A small self-supervised image encoder, trained from scratch: 9400 steps, 53.2 epochs.
Rows from block 2 of a small self-supervised image encoder, named by matrix and row number. Rows with one number within an expert belong to one neuron, the router's apart. Each number is 500 + 40 x the weight over its row's rms, rounded and kept within 0 to 999. All counts start at 0. Numbers have three digits each.
Before each expert's rows are labels from the 100 images, of 14848, where the router gives the expert most weight on average: "patch colour" is the nearest of a few named colours to the mean colour under the peak. Only what is clearly more common there than usual is listed. The data: photos of plants and fungi (iNaturalist). In brackets: how many of the 100.
# router: slot weights (model.blocks.2.mlp.router.weight, 32x192, trained with AdamW), inputs 128-191
# up: expert up (model.blocks.2.mlp.up, 16x48x192), inputs 128-191
# down: expert down (model.blocks.2.mlp.down, 16x192x48, transposed), outputs 128-191

# expert 15
patch colour: cyan (44)
router.30:463543488480482530526547536495463494484491519550551492479530500564530554515456502495430535467522475487481522456481503447539496558488500495486499484482472539432471456574470459476562505531473530
router.31:537444493484542594519507497525531522533587457502453492533529552449504433507532443560527473551474514570506478523516537550539530527445516494509551462487572446544515518472543506519525485471540513
up.0:519521540521467498537523561514495558474461451490491500477515538493479496464497546534505472435514535514449459561570461462589532517452481515505531442464502557559521462477454464528474467490545476
down.0:478515541485492500407542526481470513535448527538491455490384500477490466519477432507509492476472461457544523452454506485403569560470552497506507465494508507512521511510480487488469453530556531
up.1:456471499466504467558457487527533535497503502517457477513455547458511510480472465521567486490504524477468483436438494562561441475530543492477592486529528462516505514480440460399572511446552530
down.1:509511562487591561539460503538500553465481530416565544552460470567501520490503538418511494526474571526500533546517461510467550492469468501450602522481525524480485515493581466610482503477473518
up.2:481444448485539501506578462492494486526446483486483522525448499457493496504482427546435525491564541473480488529373492555478527467436553527508560451515482503518517506542475499384504484471477497
down.2:480497534540507512457569520502524517451545518478440494443491538502478476507474590510569534524556483590541521465520455484490529446536452559475567456546551557506423426378498518592467468531519578
up.3:471505500490506532512578573516477499531468537546511457469547552498532505506526498549540486464510514437487452521578503518522474474589452531479544499555554543465474524435519559547572455494507408
down.3:523534562490512509506562478537505506477549500356554543520452482467505544460489549510487463526474540584508610433478505512509455494482513516469511561519577458503485485528547510452464424524504505
up.4:487477497507566508428532495440554499511453471483494577473568468476471492548510489549568541502509472541506503373467477478477547495554477500408491448594555506537472496444486410459455500479539448
down.4:500464480492502464497516463462534493512559511482479477488555526489449539498573460405506498505482479409510495539569497512525530531464526541458490469548561424538493530551512433572500500562539532
up.5:512532548544549512491465560539548456543574498452514514522502495510462513497532550499473499526541450475528489567474466477656482547476479476550454576566559525466471448485515509450558402501463500
down.5:477462499480542441490484542541539453479458527499495429554553478496501463501453445494512547466418482532647436435537505459352486526555514522513432529513477502455543502503487494593444418462503483
up.6:509514564503447486528484400488501472509505529555496576487549471458500523544505589479552502485536442524469585472493506475554536565547558461638446492476490440453520525494522498483491602463502556
down.6:500558386533495551486500465475511512468500497463578426514491459444498478516550460454430500516405483458473451552463502535436522541484453482502534477524466490484451529485513532525481636506493517
up.7:516470470499573534523510525528522488521478514541467500500496490499526444537517490483447515490551554511464458506506428525488452442531544444557536523512463492437450487602461525517542442493496571
down.7:523507522497489530512505521474501440480526506515492526473456520495526497433481509552581534470420472509570558510530512477502464466570520517507521488475531540467413432432512542498455445495515464
up.8:516541518526520460514506526427549512458469435475483434583518481539512517557494472524503524474481552512528458500437512422538496561593480587489514491495470490541521507475471483539474556541475481
down.8:474510511487446509519522453545508459496524573512497517433550497535581482466481539474517518514520543498600534496595497442435452572426517506492497436505472570531469583549509417434506489444510500
up.9:469500433490478484524470464540497520479516511444499443489489556499477499498476622517486546466514475508494457456617480492481548448503473504463515508465464479541503508473484545511500608489494422
down.9:536459583515516534512450476508474526501461484500557551457475471482501473503527440553541490537532515549517561502396526445526529500527514467471481447465508577548454469490504503446442587488479559

# expert 6
patch colour: black (73)
router.12:502466446425516498454471544440504497479503409475496542542433511571505515409389493536597472462590554491544520492519512488547573484531491506563573500502533507565586522504515534509524503498489453
router.13:521475504501550499474513470465523534493571457456492530546522427531509482524503513483572511545496544509539580522515596506448562459562456542498527531567534516560570570491517507501459504459524501
up.0:466564462446473504516513496522516543496518488505505515482510513544517484510515519494512523499543499497509456574557555482492466538431504532520542513466471467507522491511494538558482460552536506
down.0:537519510529502523554549522519506559523469505487531534548510481487505530552601500507489508537488497470478517477500479473536509486591465525493541545424543493468578494443500523450573464551505438
up.1:489542462549533544540412448519505485513455561473513529491547585483495509456502352487530513511443509487468532631442482455561503512525466467461495543511465415534488501428555558455477489566490403
down.1:540530557464421536588450449562504513477571412543517492550578440488470469562444662497497485477542517495516476399588493494427495538442527474524505532516495549505475484511499517505491504410561526
up.2:550496506547455492476443540538449505491401495482496450491479414507476458536499474476449503492481531461532523462563446541533502522527428542485415496517429531493537519590544581535579481472468493
down.2:465517531456465525522439492460552532483567531553507568529515493553509506465484523504469500520540509494489511493419491483505527488458494493496405536510507504510525513502503539462420469502535456
up.3:540565532451477489548515480480496525486563504511527501511517570527500478502484557429525465434459542509564510525482556501480554452492504548456547466503402539518460534477525475558466481522523494
down.3:446547491461524573525496451488544532503467536561525493501510508512546519485516439510447458499548530547506503516562465499510505474491493527442510533413475474533542509601436507458485510537473547
up.4:512497409488516458460450463519486474484470400549519457507433439525524470517500463492527474478555516547483525475439446463493522477531443476427472553465473508557551512475510597495428455471515470
down.4:487504532529487450511475419463483473476507573482539534485514500490446484536496532493516494524369523440465507517551487477527506468430570544501465550465580455480534496537550593523488486507513482
up.5:525518381527459514486534462499460510535449479540522420567546488443488523514523477502483486433506514546476561533561457503469540475490441472494448502504486496429531492469496492598469460570464429
down.5:510490608554446558444545422409482515519522500532469476417517487398550466470466530565520480491448473493487496478475523517582526531511540488438464515538512487528436535513506455478441449483527628
up.6:502513469509474526419484546461559498427486574497474489460497440600561515451462512473676546477579516494489525484495499521472482520502490514453554496535516564496486524522543511528514513458512465
down.6:540511538484559508545475435479407484501537518478487518496419575466521472500531473452471496507572520539459524537489526505515562547533461541556531512495563532501505532505486576502499503498514459
up.7:488518557547496514497459528487466508525477452497513555523490479547502556461480455455513512526532462510471515455439528507477502537551484541549481546478532534559480485504556511549450606522519510
down.7:514468471486532468520447527558524438535526547475491503488474462482510498523450500452561500544477509509532560548566437495456502475443489476497486534390512501568485518520532482455488565448488462
up.8:422573498529479490459496460486483492490488497527537609544445441503471483453517519496517505525406473469502600458493458509540516565420531533504545451506541474574469489486463469458489508567494450
down.8:526441514508484506506491428414504525453580467480539434514453503560495521513448450446508511511493484437514460538492533506517529521499484523517545427500492490510539499502568487557467487475492518
up.9:515463360512517470508508555457498546474516527453517491427466597521563502466423471455573520493512513477471458475518477559535543511461514465491444489432509459485517451502519560459554453448494473
down.9:519525626496497504415538533526495485498447446517508480544529415455487477527509512559429449481453547519495541525493487495446507540527529421499414456489514476502469521521494521540448484545464497

# expert 2
patch colour: purple (41); pink (25)
router.4:497505518468571486425540468537520529527536488510436540509461357496515461491467519477534553539503489481487495505495423518533541513557480490482471488539445562580507519510513494536491484430486439
router.5:504538506480599521488455393493500497585433426491516425452548544494431478498544471538503512523557478517497454489501478511501486541475469519495503450579535474472450540489483356504513442531520481
up.0:492498517515538495481449531509459472482559559506488510578509519484580470507534565486453494544502507519538480478582520505475514501503528550486474413397490514550594502513564518477553502509557553
down.0:439477460501494485521381476518572493482457440518467512490546442476568473465501448553539488492539479475517498452458494496590517467517452550508530403438517477501453518598471471548491560514475488
up.1:462575491491415505533481502464457461387523486447452519464523509541515462466494486458444489494431499424473450514464448473553522509478510494493538437482491497442543479553436511529567484497511498
down.1:499486552489482522505517454533450516487510453504509453457483491521481489490432482435490433517405508517519532481473513502507569509522485621475527494471521473476500540536514470534530529544497542
up.2:482547538507486508482448419490478541523443438501521499462434503521433519483520562581512560517497449491514459511480576519468503504462484529516481412606529530537501493486418439488503466488472449
down.2:472506498493536469505441494486500557478502564467476484585507509483480505480393450443472491506477534485497509482487513497537455471475548417466481536596442479470547541572560419513434465457501548
up.3:495528502534509406507511495477461464459492488523492457522492471483422511514513502541559460422501508497476479440393468531520481493559440524519411529516470510489501470531501505435358527473482486
down.3:549488467512540473461515494490501514462491482520468497547521443460502471496537483467491517513560481462455472613586560504472526541491486506536472545496565511485445501541480439521437522448497483
up.4:519476480552487453519531497480496521463440603534479460453512530484491532560521536431453522542506525554494486544481487519602492558494532491491496540547455515544541550540527380560534565429541522
down.4:522517532480503510512500463413454505541497427491483466541565445492467535505487514484470486531487453409498522482534510559386512473474492463517483489538580484470492514504512444471494526536474550
up.5:565476482471461467524505534526475528492495496480465584531446489467538533508449522422515492525478526503494442487563504513495523550440553496485547495448451460535482492558561565523477495479540469
down.5:468513426552418461498441491540520578470420464524448449469459518559476433464419481552536495518395464521523499546456494492553517508515487512533486480433539491539491508453453619506526509548524466
up.6:456530475567538538491481564530465466515498510534533521504446571549529507538530514539472499433504464450505501502499580503539479465514494504456500531345475498519483449497539479474470556513407488
down.6:432512515510505497541505524531464492492601530583563453509510468487531552546504521490490492514556424538551467510441556483435441520519494529486496474401463459508492538506482421521488587587459493
up.7:528446491535519500535537538500548484532486409478461570510479463534473514500477489488483461523442522575492503416590469526469496491563571448510519478506530511449512440500466591599514416476539526
down.7:475512508488520476461486511490492500493556518514438481522443498455454461453510525490519486493500561529504588557460478527505572482438483492484509514471538474460584503441464528448494391476483461
up.8:524552497454525495509398537501532532537497473512441435506495489481632554483426537536546501482510432472493522523522485495520488472554527502461491538571462507481572466456496589452462511492560545
down.8:543487507539550531521428526478478498476457525487455550517491498499450481435464473551494516478474524495520536500496480470544501521497498548387469492634504498473456496539545516546525536563484512
up.9:496418490509508479449542513532502527513537618539554432533485490542539471518492527464542529514463502490529576448500490527538539470431532482571544521491538505428576517429526522449486406500509490
down.9:542511518487515469479483469529514485441515400503464549489451486473531526451499467511430504500536496557515470537496538553456581493491454532477518464517484515470555513547447444537493314500522529

# expert 13
patch colour: white (52)
router.26:460521451481457527448537509558438509539450550573503539446534557540537587488485484460452560488493432479444519488484439452538486548488521453520525428496476519492515496535500477507524519520433483
router.27:508520531498475555499461515516473543557513531488483523508537526443468528551524514321457552463450447463430554560501434504528525491484526551546560490573487505496479520519521478526488492504461512
up.0:505468487493474543461560546496515463507532449497518501451480533557424471443518423614516490538494509492529511474509439497497501535447562515469495565471530513498471593545511497479477404474456531
down.0:500513479505536485491427614479503569437524456477489488544453463474454459419437564591572477489520523490462525490499523485495460481541492521488523511490468497507446488511505547513517451564571474
up.1:513452391541521522419478573418529474399451498436479565541463499500471485566512448535531487502493502551515435562503498528471502524560532511528547434508539484486548555407523484460495464414489470
down.1:505482505588554482531540501415525416488576538489453559520513466535490434495487563473502455472478526526542541484590457495570458569613531489585563550465475534483517474504471533532479421519526543
up.2:562471466495492527554515527512502514498514567454546481546471447548541504488500439492514477475533610504510462524508495529486484486447471512545518483479531485476502444485513557517414509487453508
down.2:504555438475536495489532455512493510545531505517448518503546565544508511510542549500486540435473510504447528509473511526592509515553502504497493509504416442436521522493505458443486571545531514
up.3:571533520473517541468463397528495488539482572524514512500526509516502527482486450527444550512460438475499509486491602479522465451456495471464535538554508536504512495480466482521521442528504516
down.3:524544486465483431536540536517494481473558508604576461512465568513523533459479492552415487492466505544516562576476507521417520468469466477390574503504530549476440476483509442465497530495495510
up.4:527548541587482511476462530525491523470525511523538468526490458460411454514485499508501513522505489488440609495499448520503509505546477517452511527520438501556542490565458443463428526543455538
down.4:473517472503527480539400526508552543458512470544438535538481498464495451422492493553486537491454571453560496502472489520457552467491472529533568501478499502543495499506474540496498520513509472
up.5:495468464456511510467553467516506497587449524484495582461481476467477494481499434514484512514530580483515504482520475521476490583492551522472516498497500515483505519504502428477547590483527557
down.5:496492491554430564465539500541490538475540467491527426420504531469496501508467519476578548494435530421454528526480503505559557469503460595484485444536464488505396506452459527546468573494516462
up.6:550507498565466463498422565533466483489490493515499508474434533531494480484567585533489522475499523509429459421504473431438538515478420554451502521454490538541478498518478554439477522498505479
down.6:495509505557507507492437543550469463480481456516451528471415482546494460501507510561488500532473568522550393535509478538591536464558492491611529531493482505536487502476448477575465551525499496
up.7:517541471508465507510493507447501500483467437513547518548482420514450578504484526548521532491521506454497480512532551471492448520496550503415521547505485468560505487561524497492583549477489506
down.7:526526513499490446510511503540499541463546501469541528479395509520524506528468430548481509538470614498465531488486477551479478489494422560502545514505556532462450484495474504546459466559547545
up.8:493479530474534438465555523536545542520519471513551506458526509537549451540529450520508500491495479467507448482482472475491481489535394508442508504428481487509532487468563426503479455537544465
down.8:517576476442525510516544463496482456540470496493466542526418542563446493509473531471519456522467543511549525509526559564510505507383536547473503478434542473458505483482459491474490542419499565
up.9:518478532518477424472490504490543553541519427513484455521483557517468489488501517550482515462531500445547459427515441546453423482477560488593568559471498427546380481492534571456510501458505492
down.9:484585548511554462619567535503431505496502527502417502496528433526525477472439509465465460481473513483501481521470510525473378495506429478555559516504446492495516485535450472517489492489523483