From a checkpoint of a small self-supervised image encoder: norm layernorm.
Rows from expert 12 of block 4, named by matrix and row number. Rows with one number belong to one neuron. Each number is 500 + 50 x the weight over its row's rms, rounded and kept within 0 to 999. All counts start at 0. Numbers have three digits each. After the name is the row's rms in percent of the matrix's.
# up: expert up (model.blocks.4.mlp.up, 16x48x192), inputs 0-191
# down: expert down (model.blocks.4.mlp.down, 16x192x48, transposed), outputs 0-191
up.13 089:505463531485393520516508360528526442421414465475479489510474490437446554446473487474461585528547460604544514433515466450519388524461484533492529523481417435367474556512502529482471566550523510558427492526418450485570407546485486546504480451460450464412506577459468424517485464536394552536505600503498507458483463557526495532524513498507507493431521461553390412448593545530476546629532430437507460539477472543495583471460526480563452488470527526501535517411450554401469394469545457495506540485433459558475449522449481498488508419419552447527491546504408537480478529448621469492
down.13 096:435514490539600444510458556546533510437471503566593455446498488527488442604470550519539491488560524478505426471464511458476553530410484452541494502470506446488487579474492500580384431501535487538502566468493517522517583586512512425483502492563601587621506486517473470456537586510472551628552544564546465432537560532504533439478446497535570578492433448484500510443624517482550544535502519445544487604553485530525482496483483466546488427553517468497492484543455506571581435480558563520627532569549527420496456582372555451439557456482568466432586536492571497506557510566530485463
up.14 121:429552397468481474510537525510464445507506468476506498537511508456464535560461522478508510599495479496501536477532561476584294432474456496473491422512468500422426503487516504587481493490434531370526545471472538433502442532470467530536443510462487511506509465505405509514462456478517497493455392506498461481474477486465481535528569486475398443518601494568507414518401558583443529492521513519486502500441471416481583445490434481641474518500413481474460566520447506453347467488438572499440505502409502508448540448569483417488537481590450445521576503522406598442454487576449515523
down.14 103:506456560504562442459488512585535465474493469453541505422463510477611584495548417516568487528414508459540560559514495542499522469464373480393530409581468487554411494475488469531505468476387560523500537471449496491629504457446472484505498501466503532512481531520489552483469473491509547523564528474540495457539527467468499558611484495538511626513440491488505426479476467487554464499526496515552613450507480473582576487542476439538440459473492498595480536504473482537571456477570531495525448481642520450419469490365552511509536499559407546513563531502386498658499542478389543455
up.15 085:423543476510515522465458579397527454518468485480496436500503526579517467533509455509428539451403490487506532470460532471470443547476540491469501533527455459507488417426463471480447444419443455443508486499527485451468443440473522569451515606440517499653526514344513423509461466411499524513464430488516560426410506531545397501480637522531524467501465469488461468474473499505496499457513470525511463427463442556472536540465528481523564518555536519508537443465545559492444477495474505465609485496555610558559478438692469556533508520539474475416428483501429518511555352415526464481
down.15 091:517513473516572567500505499579417457451523502486402450494557534472495583548544519460561488531389486435499479459491581520561525650519431521538455467584480469603526466505471418520440607440426544415500482451481479555472481489541578435458478469456430528397551434548423520474494470511546473460604497543486532506612479544478431519473514561613487487514597531488480514494492548507501457478483488421540535442558529533592507462581521484460500450442523561526581488585500483521520466426516476485454459558500402538518525533569428449425524476489385597430480537497492542510478467579419470448
up.16 105:521507433513423358497419425526471516569447501522487523513473552589468514587525490594557500538534517529520675461481580435525435493537574440522446508518599451433554507502538494568535451509427450473496492481534482463432475463510529519513463434444518522461525509535473512510480449452504449492474485498443460507514688500551536460479499530535491447461496518564463406523472473508475495492486402472449513483456474418544588490324423475488422447501438482505491540514430595526460474522498495435523536463509487401479536506475435532590614500534535540510492420501572388550481489458515474462
down.16 099:523582539453542591463525482536458563538394507542514592453431586405470546536474480405452574431392496469522436515476560424452533513582534544569441426505558492559530586471519478575602436519419535480468399439471535477492538489492528505490533569547492495531472499489496572490483538506563465548458570395514497407451429445499532499499548535524485559522445589514492568445488511483438517509450529525508548536429532519512445450496535400470441452508486479477419510485508490428479408495573505524424431460437503608531466478496510516459550455513443570555499421550483417615442447529438562560
up.17 097:534449488432497602555466479588451616512540518578412402631536515439503477527501524575481436484455472563510513480550527490514532491532529499527477484600427501530518451485415628552462467512533600403585481518547468492632534469581493554497458492521472534563510545520496571493470639524518516522495525516575470507467399545474437453565549497556466497464428541419566542499496582515542552507470513435480555510577551483537539549541383510473491507488504476574498505545477428476519428445528459461481532479556456491527523460518488484517575540514504449509542399563532348452488483571554495535
down.17 091:542583536400529467375455501536455437423453488562414498490426501565485542593493524484467521518461486470449605503493495502537401482445431529483536520473443521495504548428486526488412565531440364523410546470541539484428553489558425470584568533498451487473531474592506542435537449519432534519631466492490494513522516458537620530548451514428575508470548533470503531438415528525542468533464461534517558503473525397506460447512460436422454539529442466490461524547493561526385426505573575534461532520480412508452494415523478537526494517466499468481436530582554453563426587456488458554
up.18 079:500496523417449501506507648643450501533485497525466474468493528552564478467473386439467408495539536504509645496567545532516489498537447567567421560508497465519465503475573466492426445560522539490587608503525491538537534523497602557567499507510549539429476540456455553476516538482526490491474549550559528529534498544366574556496535471394520471480559495521503603475417498473528516479556565485505485501533415498566600534412600534486538562522519481466520477452562462528503557463506509504493571508485489502615464536491581480614432480571554463521484519521500561522437488571412465598
down.18 086:489579405418461499534524524457517522457418534363524503473468497556533534554545411557456457608436507557482378513539592553532515524506451401462522562480533524542489459455509384553465530489545510406485557506523476517458478440410499554589499491502465469555589509522531552389444556534507544515568551536496464397501466439652537480505417464587434463506459583617583450465420585526467506433510503540469560410534537530500434481555453552450466517540511514486540459554533551501536487547515508488490516530546495464551535538523426504507546517516477550468437441477503602507463514517562486491
up.19 096:538564507527417483456454614516540492465444515448536526512488501588551499471516526575564500595471472442427482468430520511420559394531354530515536440504440540392521590478470449526463486469435590523439541546449486497577511545517568551391359526527485472502489452471465463513439541504497549514451468488468476493468423568420489504390501533476448448527542506537539513464426534535480568601505453541507387447534502531457467504506484485546619523521503433497491515543543494497509539547474503465513403525525551559505465568564545565519485536483502380550471496500468560504511482578532365407
down.19 097:556490440533496482552591443470505435539557507490528476504525522420443517542481449498542481446430457614578560419482500476491581479587520439504619488471469441561467553524543468508487568591434510582500523522511549538534474525518469480369561465443544480426524600508500549396496574458459514465681497483530513640566481486488435446455514531487538537491418465501469453442467523510490505522470449502611460507471494558492545447494585528569506448481510448430482491497526518484572506515468581517509611438524464453508517584417505463422553458485505491491505470468464471576487606458495386525
up.20 096:516556409540526598450411481499515517506470438441583459500545438442450550507515590520489499471507434482467562487422531498476447471467474528500500470480533475490511457425504516491461414549567386515581531474489573526521586517486480448499553533494516467463515596555626467491395451466517454498433509541530521476466440493556477538451528491508515431414551552535483466560494536452532458376503477462578531580467509509450473532619474513432519480444573427466529533567496576506408473473461534550485492568564473479493468508583507502511562419505446532433487397496456284508566495464571441488
down.20 096:541526564552528483534527510522503507579556513463566569457418488520476492564517542537450463575458484527383501462461474529423463462402543530458474373578500511409493447446462420471456483523604516461538472608498547468492552571444593466416479507479480454478496504432618433460524462492539534461505510520507463588435558547394540533463544495576472467494618580466550441528523435538510436435397509518507494515442551522516585560456498532495537556578585535541458459549524464492497518567411533508603522447481447473496425472561600496495471473446496506494478468541592429467508460496418492572
up.21 085:542489636497490507462554442495596399472532542529441520457469500493451509483528540629490484535536482513507529514472494491474453446527511509471542423556596586446531520481562552400491546487594438576518531443475520544451558408524501569419524498477525548453501557547508523426565474497462549576452467541613489494548588439352447431442579544457471477547513491513516455459561521546519435487486535464520477502432565496486514621462524517511439495462495435587579477542516512474374487535579491480522483490533519524559554490499570528521458513438558409483470460613471420433546472574416503520
down.21 090:529526520480509530563509541479509542466484552457429454523474527532431431526492601484528449474466465613395501471517589485551506533502504425474555405486547596513540530444428475399491529606621504513424463613573480505494485467447511512513532587486524501611511467482538484561393495570526518530502471565450483503469450487624530530432419469554562484487412618523415545511562570465449601497500496526474421541425484542434539467482519429516453475570532512448491485516508524563497535482497419429611498435418537512526505480507546482498534615466530411450482457566555474508551527491466504474
up.22 078:468488467461442472549543471472488406511561423495478489489575549417582577576510520521444450551427508543543556432486513498580537490529496442484499472616480464486453585519512509516476454380533627497470570526474495466383487504552501536498449580436518465545552460474507492592496545541536478512505432527515462546492523484403558533488460438405498392524459456496511481529473592576541446415479539492465513527492491585458525545580539406490557559493459486534519577496459565541476443417451478508484405441419483442461424555451519420555482400490480495535481481448430447416453467538586470598
down.22 083:416520458538554523424460480521541490478525511504447446517511507542514544562474490500495433504421524511551527623512539524462480542444361561443475436496586451518432598440495494523405507525608431587430564480607511598608459472427535523487527534517561574528571549539531554504453407586517459477539509547505508454542475511570509568525494538494554584553491432481498518526551462437478620484491444581405593427560519526470573464533529435501456518543546499544548450496517562459521411518523534507483592533560477495482496474465481475463465463482537560490495508478572432421446492566509589405
up.23 098:499515487481444490476398474463540426530408469527549476458482442489477474517468442509497542509473503548469499468499505497506583444496482471483502561522464513461515436518523415584471458486460510478620496554540428448536409559475494478426514484517480482551569554499502559552456423645473520445439501506430527493531561440539481520527547470543568490492490511486467506533486545519468515593547490496588450468374373490503522444592408431543479489423458366557486338491550513476400505511521468469521385542412491450453473582489489529439489483467430485504428500439485516600537465461550540367
down.23 100:523523409493552562450570484511462544473509490551571459517505462536466375456468500492470545389467491507500503476478526497508609473547500443468551493464488466455522362598524535545506518504546478496581430490407506486501509469563521499359566534495560501445509499408475581484535495551483570510420556504536445637451474490511438332551532468444488518423440414407505526533557405461473543551592509434512464440392480486489488512426522459510502429573540455416456538537515497506502549513489511509505609481497593592447493451490535454504460480493592422486529518457530552486493476498511565502
up.24 111:468494401541495518440513521476463566431453483502549526442459430467434522486526501549468506525512480474452471532550489507395461521432471490476500504491417492588489547494507553480489580492540550563462500500467565560500513563476454373577474454423522526481494446649555423486497499490432477449490463526486513530593468483481517469443513486495575485482527474476559545442476501449524541478473502419455609463493542457415492538553567444540566470474483578486469471485468390528463481449432514410476481543511476495400459403454476403421498429605537379479617457479367399536501538472388505448
down.24 121:545469601550488512514543518587493453478432506454484425530482500404473522580550381418495469520483506547515469564446578525535469533471426448522472370535457540557476460452503473455530490474530429469564455580575528637479481532479490426456448475492499534508467484588566477522487468493512502587632527507538615485469442498461585569510468512570400583566451506514518528415486537484591442424522489579496565562486498484505519462529534516583522517478543574575534546497563518454536521520418498503560478487473472467468520506471519487454486463591441486503421471460626403573415553543530435503
up.25 107:524527468462509350413520409514501441540508473552574433439533646419510535429459518546523494493494525492441509590481488426446527451534503491453425452473589485465554565480520470491504501448509462426460453407533512484572519486510507457575621513414471526543500502478484522477451527508508427571459496540485568491498487491513427468506393511513509473503500556455501541476604495579499516397493538567488514499424516471548540567382491585552451447515439530519554504529395388461464543492453468480530449554457477530422573438443442508497548543545547622576460453466464500472464525514507620448
down.25 104:462534420528517656521488547478459464417507575492489500584467570379423465524594516475435497535470517494486506485495513476551465466522454475466455580486518633546492584385480465540513449521555518433436471625424541487522445508524499552516415519441523449432532458549478572473518542543485477466546499499560564479485518521483537576513536513495530593507441563545566519457569514545544535509497538550548455507549470515507438463474545515527538559523458538522603448510510518481502616443435561525532546507459538435515438477524575580548500438506429541437553546516605487509500539422513672424
up.26 111:551555455549508441545505543517517554540466471505555649492519426515586482488433516480490541467472470562454531497470452464454451494509465506432444548508368519467426493433560433488498575462550550524564525600588442428499468473463512501434564514427337398579476495447478495508509496626522552516466534510436477545482499497381511453537455519504458440504595492492392566524508487471513485537489431442513474478476451576478436465522540368529531491484449477468555497479486546436416482480512395509518474423486495477542376551443476548516568450463481503520530499592471595565524464503512458463
down.26 117:496493479507477558553532427508410413495555539524490422476472509513446502487505523527470452447585507447520482559547433570506604457519458522511541526515473490472497520530496520522473503561490475619551451393446514421553437416587432461519520436478498491533496441544545532473467514540482548450494498450447446479534437504589515523562551550440567531522443474478510442479479452472461606616434524477539571463507464511436540507519558366487516327549511482436477496481374458534516502460458541566530496501514509499555545591357608439471448439400512456482483482479549592545518547534558496432
up.27 101:450498441451486397476558538386564517498457537474510478470468614538581513522576507498424429601340526501534536475515555463474470493532492516492544482442571475428427479567531505540533568545469473475490520455487581412559456466538526476520471562469498459445495538479420467529561533527550508441439518514495453582516590525518544489526379570556555478425531514560538572441349475475540484605527467495512454547498516476525460575451503418503496472481476494530469529490572651521496430535430525458487524553511500609502480482491570512486417497599579457472458514472470415457459472455480556463
down.27 099:506449468496435515504532430587519486488507506489531413550536480476470522531432426502520549457386421526476502503465536436511434577523561550422516458446553546485353479507425531505532446635465537528472521578539424482439530442446485479515530484518576528531496470496512524433533542516421499554513541474539444450458471534511466535567573547567482580589448520492477582443440504439466516473477499600600458566458469488510566445441494448460449436556409411495556505467568481461593543460595525503517403567516507461543435532500412492450532529570483462587547463622537465467471501516472589552
up.28 091:548508414565473405474396449526537404562500484465569418456572561493619542474498510493576362548520448538468508491453567549508580486512587457517519343535518459528537458526488488426510476483450454436508487437467467532457485489526514491498506516540494486483516565515540503528492514475518592506469529498514469469495599467679458494473576509544581535473485473447521539500458502511519497611549551438521431536468517535503515615505510486406577548435454503398527481549456526495414512535517484469474526566540547502539507495510494495529499412465445536494431495437458468425502448559447673499
down.28 091:497466422513488560422614510485511534457538509480523562478493519476394513500476509489544487484533487562447552468374563450516561615494544541551467364478496394425462525481483494346488527540464476564464515492471430525595447496486514566437422487451523568546539474435521495532509548433492586481483424520488479519510532428366505444490501522497495508519449480475469467453459516500461469584450505506608429466429403509514471489532444453476524513523443468501587444471534540555518553559479556460543442485528469488554522534380462605492416503544522407516580467531518482486541522487476657477
up.29 089:591436539534530511440482548505464444521551521540415600425506558543481510426496425427553440530525466528549499529466549526544666466578444498565425495503516588480399479491528548475493478497464477523455508559485449432545552501529539453548538490558521494542535553447376462534559513479516485495486507575504540560460572490419526482480632479465547431552549499475535520476502479591529492487516503449512510446494488494533563542483420510484430519489500533466460517430480561473599408507487426512443482439546470400478512449441510427522590442394495464449598452581512375574477443470535574571
down.29 091:373528471522504510496497468514450525534470519383529532524425556534516413574500437517401538389552415504547552470491532483504586522519467404544451464480493586542481515466504409536515457438450419517485518487506617470465503541488557510622511526429464486466555547574431486477458537452521577483434482493511520433537474440500423602506436523411398482428448581516540452577466434382539528495487523605448573479565502530477509429515565490537533539473491507437549494453475461469527486487520549524608472472507455513430506438531421568419570522454545463482492451489587455543483480488486446416